Weights of a small image denoising model: widths [64, 64, 128, 256], adamw at rate 0.0047.
Rows from block 4, named by matrix and row number. Rows with one number belong to one channel. Each number is 500 + 25 x the weight over the matrix's rms, rounded and kept within 0 to 999. All counts start at 0. Numbers have three digits each.
# convs0: first 3x3 conv (model.mid.1.convs.0.weight, 256x256x3x3), inputs 147-153, a 3x3 kernel for each
# convs1: second 3x3 conv (model.mid.1.convs.1.weight, 256x256x3x3, transposed), outputs 147-153, a 3x3 kernel for each
convs0.35:486481488483486485483490484511510511518517520518521516488495492502496492492494495499499505512514512510512509493489501502502504505504510510496507514503513512508504485478481486481484484488492
convs1.35:507508507508508508507507507492491491493493493494493493507509507509508508506507505492492493493494495492492493495494495495494495496495496494493494494494494495495495509510509510510510509509508
convs0.36:513508456543552465520515456491498514485491504489505509585540514600560518585533505482484499468476495485496500510485489507483489508496506524511491529514492536502496518504454548584481534536459
convs1.36:513517521527537535520520527476473457461448438473476454526528541537549557526524541480480467466456449476479462477476462464451445475476458474473452461448434473478451507512511520528523514518518
convs0.37:479490481572567468449506496521518515484504509510516503555539519595561512548540509509506506473498511490497494507494505499487501514497498510509508524529498491489509470466465582582460446501493
convs1.37:499513507534545546503516513519484500447436417518489498499524513551562577497517511516488502455445432513490500511484497451441428509487494515480496442433409517489496501510507522534526507516512
convs0.38:488488499484490484485489499518517517512516518529531525501501488509512494516518504509505520505508514519516522495493503502492503512513514512501508511504514519514510487490494486489499492500508
convs1.38:505506504506506506506507505493492493496495495494494494503505504506507506504505504491490491494495495490492492499497498498497498498496497497495496498498498496495496508509508509510509508510508
convs0.39:507500471555555465509520458496497511478495509484502509586543522604566522582539510481489498466473498482495494502486476494477482499487495523508493525512487524496492511506453564579466519535453
convs1.39:513516521530537538520521528480477461460450436477478457524528539540549561524524540484483471465457447479481465481479466462454443477478461476475455457449430475480454507512511521529524515518518
convs0.40:483509480560562474464523477495496502479497494494497499570548510597564505557536499485492502467476492487486494494489485495492489500487495518513496531515487509515496480498472565587480479536479
convs1.40:505518513529538539510521518499467477456443429495471472512533528542554564511528528499474484460451440494475478495471479459448438492472474498467474455442424498472473505512508520530524510518515
convs0.41:491500471555566471472510467499498506478491504497506505577532514602571514561540509479491506468476493488487505508503495502494487506500502522513497539519495511505504486489469569606485481528481
convs1.41:506515514531542541512520521500478479455439428493480472513527527544559567512522528501483486461448440493484478496479480458444437490479473495475473453436421494481470504510508521531524511516515
convs0.42:519522465521538470513530459491507510484494507483504508576535504586553503581546498483484494475468495478500513497492492500494499506490510517513492517521494522512503513521457524576476530550462
convs1.42:514522522523533532519525527476463454469453445476468454525535542531545550525532542480471464473460455478472462479468461471457452477470459474462450470453443476469451508515512518527522515521519
convs0.43:484485495481485485481486497515511519515516523527524527500503489511508490510518506510508517510510522519523521500490509503495508522515516520505512517510513528511513484480491486489496488493502
convs1.43:505506505507507507506508506492492491494494494493493492505507505508509508505507505489489490493493494490491491497496496497496496496495496496494495496496496496494495508508508509509509508509508
convs0.44:499511477551566473488523467493496508475493499492504504586546522603570523578546513487489502476482495486488499506482476493488479504490492519514489530515481518500493498505469561596480486537473
convs1.44:508518517529540539514522523494471472459442432487474465517532532541556564517527534496478480465450444488478472492474475462447441486475468489469466457440426487475462505512509521531524512519516
convs0.45:524531471525536471516531458487504508479489508488496511576542513584553503579540499490493501479476489482494512493491481495491491503492502519509485524522494530513502518518451521565472535555467
convs1.45:514522522522532530518525527474461453469454447475466453526536542530544549525533542479469463473460456477470461477466460472458453476468458473459448471454443475466450508515512517525521515521518
convs0.46:513509464536547447518514448499500516490493514493504513590547522593553515583540512482487499479475494482502498492475475482475477500487501525520498530517497534511511521510455544573464533544456
convs1.46:513517521526535535519521527474470455462450439474474453526529540536546555525526540479477464466456449475477461477474462465453447475475459472470450462450436473476451507513511519528523514518518
convs0.47:489490498482483482481489496519517518511515519524525527497502493503504490505515502502507513507507514520520519493499499493496504514505515509503508512507511517517515496487494484489488497500496
convs1.47:505506504506507506506507505494492492496496496494494494503505504507507506504506504491490492494495495492492492499497498498497498498497498496495496497498498496495495508508508509510509509509508
convs0.48:501511479546563471475528477497499511475498506497504505579556519599572510562547517482492495475481487485492496505477477497485480501491501529521494537526488517516498492508470556589477482551481
convs1.48:506520514528540537512524521496463473460442432491467466513536530538555561513531531497471481465451444491472473494466476461445440488468469494461468459441427492469464504513508520530523512520515
convs0.49:493491495483482487486486493502495498518512510505513508484482489499496491488491491499496498505512510502509507499492487518514502500505503509504503519513511513507509483487485486485493486486488
convs1.49:508509508508509509507508507494493494495494495495494495507510508509511509506508507496496497497496497496496497494493495495494495496494496494492494495493494495494495507508507507508507507508507
convs0.50:479498480562567462460515472503502503473493504499500503579535516602573508561541510492496505468473497492487500504494489506484496511494502514515495536516494513509507465485471571609484463530491
convs1.50:505516514533544543510520520505474483453438425501477478509529524546561570508524524505480490459447438499481483501477484456442434496477479501472477450434417501479476504510508523533525511517515
convs0.51:526508465547549448522519454496499515482487508491503508588539521599561521588534505480489499473475498484499504508487479497485481501487492521511492523515488532499495522501458555575464539537452
convs1.51:516517524529535538522521530473476454459452437472478453529528543540547559529524543478481465464460448474480462475478460462455445473477458469475449458453432470479449508512511521528523516518519
convs0.52:480485484480481486477480484507505507510516517515515519486491490501498494489500492501500509513516513517514513495490496505504506512505510512500502511504511513510504480478485480480484484489491
convs1.52:507508507507508507506507506492491491494493493494493493508509508509509509505507506492492492494494495493493493495494495495494494497496496494493493495495495495495495509510509509510510508509508
convs0.53:480480488475481485471482494508510512517515516516515516493492487502499496493497499502500512511520518516514513498492496509509503517508514512500507523502513518510513488482486490482484486490492
convs1.53:505506504507507507506507505493492492494493494494493493504506504508509508504507505490490491494494494491492492497496497496495496497495497495495495496495496496495495507508507510509509508509508
convs0.54:486486490484483487473486497516510517510517517522523524493507491505507491506510501506507512499518518513521516492496503500493507511510515513501512509506516525515511493483493483481491498500501
convs1.54:505505505506506506506507506494492492496495496495494494504505504507507507504506505490490491494495495491492492498497498498498498498496497497495496497497497496495495508509508509510509508509508
convs0.55:476495477559570470451516489515502511482498515508508511562544513589563516547536509500494496477492497488483486497488495509487502510490504506506496525525494495496502465481470583596477454522496
convs1.55:502516511532542543507519516510475489451439423506478486506529520548558571504523520508480493457448436503480489504477488454444432500477484505471483448437415506479482503510507522532525509517513
convs0.56:523519469527539475516524460490502512477493506486500511575538505583557501579546499483489498472474493484502507496490486494498493506487506510508492517516489522511500520514451528572472533548469
convs1.56:514522522523533532519525528476463455468454445476468454526536541532545551525532542481470465472461454479472462479468462471457453477470460474462451469454443476469452508515511518527522515521518
convs0.57:529497475451471498565477456481473473480466464445471482543520512491503532545513525481474479478469480458482496492470484478461451468455490522486489489479494527482481537492465450474501572489434
convs1.57:525507526483483482520502521443516443558544557458520457562492556474482472550491545448511448544532543461515460450510451544534543462513462430520434557540558446522449502510505492487491501506504
convs0.58:489488491479486486491491498512510511511511512519522520499500491501502494505510499507506512500509521511518511501492496492491500511507511509505511511507518522518517487488493496494493493499503
convs1.58:505506505507507506506507507495493494497496497494494493504506505507508507504507504492492493496497497492493493498497497498497498497496497496495496497497498495494495507507507509509508508508508
convs0.59:484483495482483485479486490508507516518519521515516524489490490498493496493498501496497503509510512507509510492485493502502509504503510506501503516506508511509510479476483486480482489486494
convs1.59:507508507508508507506507506492491492493492493494492493507509508509509509506507506492492492494493495492493493495494494494493494496495496494493494495494494495494495509510509510510510509509508
convs0.60:471492483574562464452501500521522509490509511513515504552534513602563515552538508505506510480499506491494498507506508510495497520497494503509502517523502490491512469471473582578462451500495
convs1.60:498513507536546547503516511521485503444434414520490502498524511555563580495517510518489505452444430516491502513485499449440426512488496517481499440432406520490500500510506523535527507516512
convs0.61:473480487564562463463492499515522510489502508510512506549525515606557510540532503506506512484495502490499495508507509508493501527493490506504508519516490485485512471461471580574454453491490
convs1.61:496511505537547548500513509526493507442432412526500507496520508557565582491512505521496508449441427520498507516491502447438423516495501521488504436429402526499506500509505523536527505515511
convs0.62:489484486479481475482487491509503505513516520514519517488493485498493493494497495502503502511515512513522514496487495507501500512506509512496502517502513514511513481478489482479482482496496
convs1.62:508509508508508508507508507491490490494494493493493493508510508509509509506508506491491491494494494492492492496494495496495495496495496494492493495495495495494495509510509510510510508510508
convs0.63:511529463522536473497524456492500511482486502479496509573535507580550500578546498488486505473476497486505515501485492497498494504493506511513492519515495526507502518523456534569477522552467
convs1.63:512522520523534532518525526478462456467452443477466455524537541532546551524533541482469466471459453479470463479465462469455450477467459477460453468452440479467453507515510517527522514521517
convs0.64:499507468548565468484519470493501512475489502497503508582541513601576519567552509481490500474481489499496500512490484498501491505496500531520496528522485515507499503504461563597484483545482
convs1.64:507518515527539537514522522494468472460442433487472465515532531539554561515528533496476480465451445489476471491471474462445441485472467491466466459441427488473462505511508520530523512518516
convs0.65:493501479554564469474523476493499507483491498491501503584551523599579521565551510482485500472482495488492499505485481498485479506491492525517496536516487510508499484503467560600479477541485
convs1.65:507519515530541540513522521500470477460442431495474471511532528540556564512527529501478485465450443494478477497473479462446440491474473496467471457440424494474468505512509520531524512519516
convs0.66:496499473563571447487507463505502514476498511491501514580543523611566523579540516491498500472479501487484503505487487501484484505486498517504501535515489503497503488486465576600455480515465
convs1.66:509515518535543546516519525495483474452443425487484466516524531548555572516519531496487481458452437488486473494484476454447433486483469491481468449442417488486465507511511525532528514518519
convs0.67:479482493490485488479487499512508514522517523522520523489494494502496495497501498503499508514513515512511515495488499503500503509507511508500506514505513512511512489480487485486483486485494
convs1.67:507509507507508507506507506492491491494494494494493493506509506508508507505506505492492492494494495492492492495494495495495495497496496494493493496495496496495495509510509509510509509509509
convs0.68:522521466522536471515535455492505512488490505487502513575541510585559505580548501480486499478474494478500505494487487495489499506486508513512494521519493524517504508512450526564472534554468
convs1.68:513521521523533532519524527475463454468453445475467453527536542532545551525532543479470464471459454477471461477467460470456451476469458474462450469454442475469451508515512518526522515521518
convs0.69:533507452545535445535521449501508520491499518491504511587535516595547522585538513485485494475474501476502514500482487484473475503491502522510489523508493530511506534502444545554456555541446
convs1.69:517516525526530534523520530466474449461459442466476448533527546537540552532523545471480459466465452470480457469476455463461448468476454463474443461461439464479446509513513519524522516518519
convs0.70:477502485551568463454522481509503501477498506503500507570548523599572516555545516496507495468478501489489491508486490502484487513494499515516502541521492512511509467495472564604489458540502
convs1.70:502519511530544541507523517511465487455434425508470483505534520543560568502529521509473493462445439505474487505469487458440435502471484508463482453433418508470481503512507522534525510519513
convs0.71:487488490480485480482483492514512516511509520519525528498496493507511494502512499503503518503504518513517520499494501503494502514510515512502508514508512526516510490486492485492493493496498
convs1.71:505505505506507505506507505493492492496495495494493494504505504508507507504506504491490491494495495492492492498497498498497497497496497497495496497497497496495496507507507509509509508509508
convs0.72:486484489484482487483485492510512511525522523522527525491494491501498497494498498504503504513513516506510513497491496501500500508505506512503504509504510511508514487482484486481482488488492
convs1.72:505507505507507506506507505492491491495495495494493493504507505508508508504506504491491491495494495491492492497495497497496496497495496495494495496496496496494496508510507510510510508509508
convs0.73:521527469523547470503528462496502511482490506487503506577537501585555497579548501480486500473470493489505514496490492501494490504489507507510497512517494524504502521514455535573471525552466
convs1.73:512521520524534532518525526479462457466451442478467455524536540533547553524532541482471466470458452480471463480467463469454449478469460477462453467452440479469453507515511519527523514521518
convs0.74:485487490478482489481491498517512518513510512524526526492498489504501495502513500508511516505506515518524525496496500495495500516509516512506508512504511520523519492489487490487489498499501
convs1.74:504505505506506506506507505494492492496496496494493493504505504506507506505506504491490491495495495491491492498496497498497498497496497496495496498498498496494496508508508509509509509509508
convs0.75:473487488570559467450502494519517511485508509510510500553540517603557517546533509503505509476496506484493496514504509499488498522490493504514510519521497493494510462462472586583459438510500
convs1.75:498514506534545545503518512522481502447437417520485500498526511551561575495519510518485504455446432515487501513481498452442428511484496518477498443433409520486498501510506522534525507516512
convs0.76:517527467521538475516534457484509511481487506484493504571537503573543496576545501489494503471481493485498515494483487496492491516490503520514501529522508540521503516520457512561474533553463
convs1.76:514523522521532530519526528474459453471454448475464452526539543529545548525536544479468462474460457477469460476464460473457454475465457474458449473455446475465450508516512517525520514521518
convs0.77:523533467515535474506525450488496505476483501478480497572539503574547502579542499486489507483475491490506510497487491497498496512495510519505489519516489534507503518534459522566478528557469
convs1.77:514523522521532530519527527476460454472453448476465453525538542528545548524534542480468464475459456478469462478464461473456455476466459475459450473453445477465450508516512517526521515522518
convs0.78:484490492483480486476488492507506513520522522516517523489496493507500491491498498496498508510512516514512514490485490502498506508504506509498503518512515511512514483478486486482484483484498
convs1.78:507508507508508507506507506492491492493493493494493493507509507508509508505507506491492491493494494492492492495493494495494494496495496494493494495494494495495495509510509510510510509509508
convs0.79:484506476546570468465517472499503508483493496502505511578556529601577520563543514487492495466480495488488492499482482492483482517495496528524496539526492513510502485499470565602489470535493
convs1.79:505518514529542540511522520503471480457437430497474474510531526541559565510526527503478487463447443496477480499474482461443438494474476499468475456436423497474472504511507521532524511519515
convs0.80:479478490483482481479481496509507517513518519519518521496501490513507493508519497509508515511511519515521518499499503498499503522514517512508516518509518524521516488483499491493493489492500
convs1.80:506507504508508507506508506492491491495495494493492493504506504509509508505507505490491491494495495492492492498496497496496497497496497496494495496496496496494495506507506509509509507508507
convs0.81:522512459547543449517525459497500511492498508487507511581540512594556513586541508485493500471476494484507505508486480500484479501490506518513492527524490535505501517514455549574465530551463
convs1.81:513519521526534535519523526475467455461453440474471454525533541537546555525529541479474466467460451477475462477470462463455447475471459473466451462453436474472451507513511519526523514519518
convs0.82:468486484557553455460489500511519510500505510517519515546531510597561507537536500505511513479493505492499501513509505498494501523495491512511508523520493481478512476461474579572456457488495
convs1.82:496510504538548549499513508528495510440430410530501510495519507559566584490510503523498510449441426523500509519493504445437422518496503523491506434427400528502509499508505523536527504514510
convs0.83:492484489482480482489491492508498503511516511507514509483487486496493491486489496497500501506511511502508508492490492509511501504501503505497501512511507511512509485482490487484488487487497
convs1.83:507508507508508508507507506495494495496495496496495496507508507507509508505507505497496497497497498497496497495494495496495496496495497494494495496495495495495495507508507507508507506507506
convs0.84:499520472549558476481528480497508510483497513502509504574548517599568507564542500492480499481476494485501509492488494506498503505492502516511488514517482500497501502511462565582474486539482
convs1.84:507519515527536536513523521493465471459447434488470465516535532539552560515530533495472479465454445488473472492468474463450442486471468491464467459447430489471464505513508520529523512519515
convs0.85:485489493483487490485489500513512521515514519528524527501502493506513498512513501509510514508510512516515517499499503499493510517507517512505508511508514521518516491484491489486490499497501
convs1.85:505505505506506506506507505493491492496496495494493494503505504506507506504506504490490491494495495491492491498496498498497498497496497496495495497497497496494495508508508509510509508509508
convs0.86:501500469562560457492509463500496512481488503490504511586532512606565518577534508489488501465474494485483501510490485500492494499491503516514505538522489521505500502496462574595461498532471
convs1.86:510515518533540542517519525489478468454444429483480463520526534545554567520522535491483477460452441484482470489480472457448437482479466484476462452443422482481460506511510523531526514518518
convs0.87:471522487545554475454532492501497506485492503497499492560552521579564510547548509485500497468476492492481495502494497499493490506493497509512497521523496506512503465509474552586479448543504
convs1.87:503523512528540539507526516511460486460443430509465484504540522539555564502534522510468492466451442507470488505464486463448440503467483509457483459441424512464482504513508520531524510520513
convs0.88:533513461537537453529521451496502514490499508485501511584542519599552521592534505479484499473481498484505517504482487489482478502484493524513491518514488534500497529510451544560462551541451
convs1.88:517517524527531535522521530467473450461457441468475449532528546537542555531525546473478461466464451470478457471475457464459447469475454465473445461458438466477446509513512519525523516518519
convs0.89:487479488482483482481486493506504506517518520518520526486488490505493495495495492504495506510509514507515515493486488506500504504504509500498508514508514508505512478484490486487488482486492
convs1.89:508509508509509508508508507494491493494493494494493494507509507508509507506507506492492494493494495493493494496494496496494495497496497494493494494494495495494495510510510510510510509510509
convs0.90:491489492488486483492493491507507506512513513506516509488490484492492489489493494494497501511509511499510505502498497510506504504502507501500502508503515508506512481483487485487488488497494
convs1.90:508509507507507507506507506495493495496495496495495495508510508508509508506508506496496496497497497495495495495493495496495495496495496494492495495495495495494494507508507507508508506507507
convs0.91:485492495481482489486492496516515514513516522528524526497500489509507489507514497507506513504507519514516520497498502496495506518510517515501507508507514516517519493484497486491494494500502
convs1.91:505506504506506506505506505493492492496495496494493493504506504507507506504506504490490491494495495491491492498496498498497498497496497496495496497498498496495495508508508509510510508509508
convs0.92:485490495480480488482488496512511517514515522522522523495498491507505488501511499504505513500508517522518517494494502489493505516507514506505502508507514521518520487480488482483486488499497
convs1.92:505505505506506506506506505493492492496495495494493493504505504507508506504506504490490491494495495492491492498496497497496497497496497496495496497497497496494495508508508510510510508509508
convs0.93:525505462543539456526519448503506517489497513491503512591536527597555518582540512480483498472477498481500507505476487491474485502486503524511494530518501538505508525501444546569462547549449
convs1.93:515517523526533534521521529471472452461454441470474451529529543536544554528525543475478463466461451473478459473473459463456447471474456468471447461455436469476448508513512519526523515518519
convs0.94:528508462539541455521522448495504509487496510484499511585538519590553520587539508480483499474477499478506515507481481489480477503480499526514495521512491536500499532503446546564463552542449
convs1.94:516517524527532535522521529469472451461455440469475450531529545538544555530525545474479462466462451472478459473475457464457447470475455467473446462456437468478447508513512519525522515518519
convs0.95:493519478540556473468526475497503518480490504495498506567544510590562501562549503489480501467475490490493499499493499497496497509493498516512497517519489504518506486517467545590480473541488
convs1.95:507521515527539537512525521498464474462446435493468469512536529536553559511532530498471482467454447493473476495468478466450444491470472495462470462444431494469468505513508520530523511520515
convs0.96:529523462520532471524530462489504512486490505489501512575542515579544505581543503483489500469478493477497515499487478489490487501499501515512488518517492531514499519522451516556474547559462
convs1.96:515522523521530529520525528471461451471457450472465450528536544529541546528533545476468460474463458475469458473465457473459455473467456470460446473457446471466447509516512517525521516522519
convs0.97:492482489487483482488489489506498500514513509505511508490485487493494493490493492503499503510504508505509506499493492510510498504506505501500501514506510512510512479486481485488483481490493
convs1.97:508508508507508507507507506495493494496495496496494496508509507508510508506507506496496496498497497496496497495493495495495495496495496494493494495495496495494495507508507507507507507507507
convs0.98:486526482535536480465531478495496503480485500491489495563546513584557505557551504495488500477486490489494495499484484494491486507492493519522498528532496510520504494526463544581486476554488
convs1.98:505523514524536534511526520497458474464447436493463469511540529535551556511535530499466482468453448493468475495463477466450444490464472497456470464445432496463468504515508519528522511521514
convs0.99:478494488570562471463508497512517512488501512516508505554546525599568508548538509511511505471492513489493492503507502509501502519502497505512502527515499494490510466470471578584461443515499
convs1.99:498516507534547545503518512522479502449435418521485500498528512550563576494520510518485504456445433516488501514481498453440429512484495518476497444432409521486498501510506521534525506516512
convs0.100:481486489489483484484481486512507503516515514518515521490488492498491490488496494507501506510515518513522513498493492512503503512513509511504503513506514511508518481480483486484483485488494
convs1.100:507509507508509508506508506491490490494493493493492492508511508510510509506508506492492492494494495492492493494493494495494494496495496493493493495494495495494495509510509510509509508509508
convs0.101:496506473563561464486520460495500505477492503492500508580540515604569514568543509483489503470477497488487497502490484496487486506495498523523502537521487515515500494498472566598475489535472
convs1.101:508517516532541541514521523495472474455442429489476467515530531544557567515526531497479481461450441489479474493476476458446438487476470492471468453441423489477464505511509522531525513518516
convs0.102:471492480558565461455509483516512510485507502518512504563542509609570519544541520504514509484495508496498499513493498506490490516493491504509504531513493498503512453477475575601465443520498
convs1.102:500516509534547545504519513517475497450434419516479494500530515549563575496523513514482500457444433512483496510478494454439430509479492515472493446431411517481492501510506522535525507516512
convs0.103:486483489480485483478485497513502510518521523516519519491491492499496494491492495502498508509512514509510509489491493507502503504503509510496502519509515511506510479477489488482484489488492
convs1.103:507508507508508508506507506492491492493493493493493493507509508509509508505507505492492492493494495492492493495494495495493495496495496494493493494494495495494495509509508510510510508509508
convs0.104:482484495480484490475484499516515518511508516520524527498499491507508496508515503505510511509513513516520523499497504498493500514516517509500509513507513521518518491483491484490493495494505
convs1.104:504505505506506506506507506493491492495495494494493493504505504507508507504506504490490490494495494491492492498496497497497497497496497496495496497497497496494495507508507509510509508509508
convs0.105:480508488560573473457515483502497498472490505504504505582550526600581513561546513497503506466486504492488491493483485498483481509484489508511496535514496504504497477488476566602487456525496
convs1.105:503516511531545542508520517510475489455434425508477485506530522546562572504525522509481495461444438505481489504476488457441434501477483506471483451433416507478482503511507521534524510518513
convs0.106:515507465553553461496519466495496512484489500487501505589542514599570513576541515486487503478475496492500498513490474498494483507497503518516494531521484529504496505499463555593476510544466
convs1.106:510517518528538537516521524484470464460446435480474459520530536539552560520526537488477473464454446482477467484473468461448441479473463482469458459445430480476456506512509520529523513518517
convs0.107:486485484480486485483488495509503507518521522520519518494490489500493487493497498501502504510514515505513514495490498508505504508502512511501508517508514514510512484479484489490486487487488
convs1.107:508508507507508508507507506492492491494493493493493493507509508508509508505507506491492492494494494492492492495494495495494494497496496494493494494494495495494495509510509510510510509509508
convs0.108:489483492486479483484485493517510519517515522520522523498501492507504494503516501506508513515516514512511516499495502504501505511514516509505514518501513520514513489484495487483491489487500
convs1.108:505506506508508507506507506493493491495495495494494493504505503507508507504506503490491491494495495491493492498496497497496496497496497495494495496496496495495495507508507509510510508509508
convs0.109:484482490482478484478485494512509513518522518520519524494503489504499490500506499507505515515514521516516517500491504510500504517513510517504515518503510522508515480477497480482494488481498
convs1.109:505506505507507507506508505492491491494494493493493492505507505509509508505507505490490490493494494491492492497496497496496496497495497495495495496496495495494495507508507509510510509509508
convs0.110:506503471560557455495517469506504519486494513490506515586545523606570516579545517487484496467472494473487491509483489496480490505486503519506499537532494520516511505499457571587462504535465
convs1.110:510517518531538540517521525488475467456448432482477462519529534543552564519524533490480476462456444484480469488477472459451440482477466484473462454447426482478460505511509521529525513517516
convs0.111:492484490480491485484483498510510514518513519524526526500507484513513492514516500512512520510515516521523524498495511503494505522509520519503511514507517524511510490479493485486494494493507
convs1.111:505505505506506506506507506493492492495495494493493493505506505508508507505507505490489490493494494490491491498496496497497497497495497495494495497497497496494495508509508510510510509509509
convs0.112:487521483539550475470527479502490506485494504496490497575543509594561511561547502487488507475481489498495497497485486491490489498489493520515484528526495505510505493524463557579486482545487
convs1.112:506521514525536535512525520495461473461446435491466468513537530536551557512533530497469481466454446491470474493465476464450444488467471494460469462446431494466467505514508519528522511520514
convs0.113:484481494481482485477483496511509516521522523517523531494499490504501493503505495502501511513518514513512519492493499504494504511513514510497508517508516522515516483482494486484488487490500
convs1.113:505506504507507507506507506493492492494494493494493493504506504508509507504506504490491491493494494491492492498496497496495496497496497496495496495495496496495496507509507509510509508509508
convs0.114:486485493481483486480489488514510520511520521528529526495500488498508489505512498502504508500508515520518518500493501497491503514514517507502505514507512523515519492484496483484491493501497
convs1.114:505505504506507506506506505494492492495495495494493493504505504507507506505506504491490492494495495491492492498497498498497498498496497496495496497497497496495496508509509510510510509509509
convs0.115:493497477560566468477505467500498505475498504499502508577540519603565518567539514487494497467484494488489498506489491501486487507492501522521500537525489517514501481493468569606483482528480
convs1.115:507516515533543542513520521499476478455439427493479471513528528545559568512523528499483485461448440493482478496479480457443436490479474495474472452437420494481469504511509522533526512517516
convs0.116:468487480574558463450503495523512510484503509515512504556534512599557511541531500496503501478487508486497499503498506498489499516495494503504504523518496488498514469467469582580458446507501
convs1.116:499514507534544545504517512518482499446438418519486499500526513552559575496518511515486502454447432514488500511482497451443429510484495514478496443436410518487497502510507522533525507516512
convs0.117:490487496486491485484494495515507519517515523528525526492499488506503493507513498508505517506508519518517517500494495494486500513506517506498503515505511522518515491485491488493486496504501
convs1.117:505506505505505505505506505494493494497497496495494494503505503506506505504506504491490492495496495492492492498496498499498498498496497497495496499499499496495496507508507509509509508508508
convs0.118:453495504570548465461510512508513505496505507504501493539540516588561497528537507505509511478497509490494501511505500504496498522500484506513508530524494494508518465481490574567454453520515
convs1.118:493519502535548547495521505533468511445434412536477512491536506555566581484526501528475512453443428528479512522471506450439424524477506532464506440430404537477511497511501521536526502517507
convs0.119:470505478561565478456521487513502507484505507505500502562551511587559510545535503494487495475475492494482495500492496502499503509497497507502491523517486499509504469492476566591479458536495
convs1.119:503519511530541541508522517509468486456442427507473483507534522543556566504528522507475492462451440504477487504472487459448437501474483506466482454441421507474481503511507521531525510518514
convs0.120:496512483551566467461529480489500508474496501493501505582555522600576518558552517486487499473486496492489492505483474494488476507492497527523502538517490513510503485512469555596481477550488
convs1.120:504519512528541538509524518503463479459440430498467473509536527540557564507531527503471486464449442497472480498467480460443438494469475500461473457438423500468472503512507520532523510519514
convs0.121:491494495483486493487494497505508501509509509502510508498495500506499505504500505500499502505506504501509508503500501504500498495493499499494493510508505506505507495493496484489493491489493
convs1.121:505505504505506505505506505496495495497497497496496496506505505504505504505506505494494495496496496495495496497497496498497498497496497496495495497497497496495495504505504505505505505505504
convs0.122:485484491482480483480485493511509516513514520521525529495496485509503493510512492515505515512515518520518522500488504499497504520514517514503516511507517521517513485478495492487494488495503
convs1.122:505506504507507506506507506492491490495494494492492492504506505508509508505507505489490489494494494490491491498496497497496496497496497496495495497496497496494495507508507509510510508509508
convs0.123:520521459526544473509526460493501510481483507485499511573537498590552502578549502482481497473472492482506510497489491501495497514496506515507492515518499526510503519516447534576473529546467
convs1.123:513521521523534532518524526477464456467452443477468454524535540532546552524531541481471465471459453479472463478468462469456451477469460475463452468452441477469453507514510518526522514520517
convs0.124:492521478542556478468526479497501511482486503494499507564547511589567504561556509483487499469480490494492496500495494505499499505492500510520492517522493505517504487518465549587480474546490
convs1.124:507522515527539537512526521498462473463446435495467469511538530536553559511533530499469481468453446494471476496466477466449444492469472496459470464445431496467468505513509520530523511520515
convs0.125:483483493475486482480486495509508518515513526524523526503499491505508494508513495502501512502502513518521518499491503501492508515507515511505509511505512527518519490485490491487493496494502
convs1.125:505506505507506506506507506493492493496495495494494494504505504508507507505506504490490491494495495491492493498497498497497497497496497496495496496497497496495496508508507509509509508509508
convs0.126:490487489483483484483486494510509515511516518527527527498506491502504490516513497508505515510516519522525523501493506501495505521516515513507512514509515523520508487483499484485493494501507
convs1.126:506506505507507506507507506492491491495494494493492493505506505508508508505507505490490490493494494491492491498496497497496497497496497496495495497497497495495495508508507509509509508509508
convs0.127:480485486486479474483482489504496502517517512515511511489486491503492491490497495499500505514514517508511509492493492508504508502503510501496499517508512509505513479481491495490490485491491
convs1.127:507508507508508507506507506493492493494492493494493494507509508509510509506507506493493494494494495494494495494494495494494494496495496494493494494494495496494495508508508508510509507508508
convs0.128:489491495483488487490493502519516518518515519526523529497500495513511499514515508505509520503506514521517522497495501502489498513511518506508505509504514522512513492487490490489497497498507
convs1.128:505505504506506505506507505494492492496495496494494493503505504506507505504505504491490491495495495491492492499496498498497498497496497496495495498498498496495495508509508509509509508509508
convs0.129:483483485481480483472481489513503504514512520517519517490492488492494493488497497504502508518512516510516513495490497501496505513507513511498506511500513510507510482478482488481480487491499
convs1.129:507508507507507507506507506491491491495494494493493492508510508509509509506507506491491492494495496491492492495494495496496495497495496494492493495496496495494494509509509510510510508509508
convs0.130:504523468536552478485529475498506515487488506493496516574545514595564501576552503489490497466476494486498504505493495496493496502491502507511490516522495513507504502518464545588483496552478
convs1.130:509521517526537535515524524490464468464448438486468463516536534534551556517531535493471476469455449487473470489469472468453446485470467488462463464447434487469461506513510519529523513520516
convs0.131:528503454529534447526519447490501516489492514486499508584534512586545516588537511479485497474477499484506509515479482500490484502490498526511493522516488537500505534507446545558461556545454
convs1.131:518518525526531534523522530467472449462457443467473448533530547536542553532527547472477459467463452470477457470474456465459449469474454465471444463459440466476445510514513519526523516519520
convs0.132:482485488480482480480484492511504511514516517515516517491491487497488488490494499508504505519510521515514515497496496506501508513510516510498503514506514514504510479479487482483479484492497
convs1.132:507509507507508508506507506491490490494493493493492492508510508509510509506508506492492492494494495492492492494492494495494495496495495493492493495494495495494494509510509509509509508509508
convs0.133:470488484572565468449502498524518510484502502512508509549541516604558512543538505506507507479493508490500496508504506502501500519493493504500499524524492493490510465467474583578460440499500
convs1.133:498514506534545546501517511522483503446435416522488501498526511552563578494518509518487505454446431516489503514483499451441428513486497518478499441432407521488501501510505522534526506516512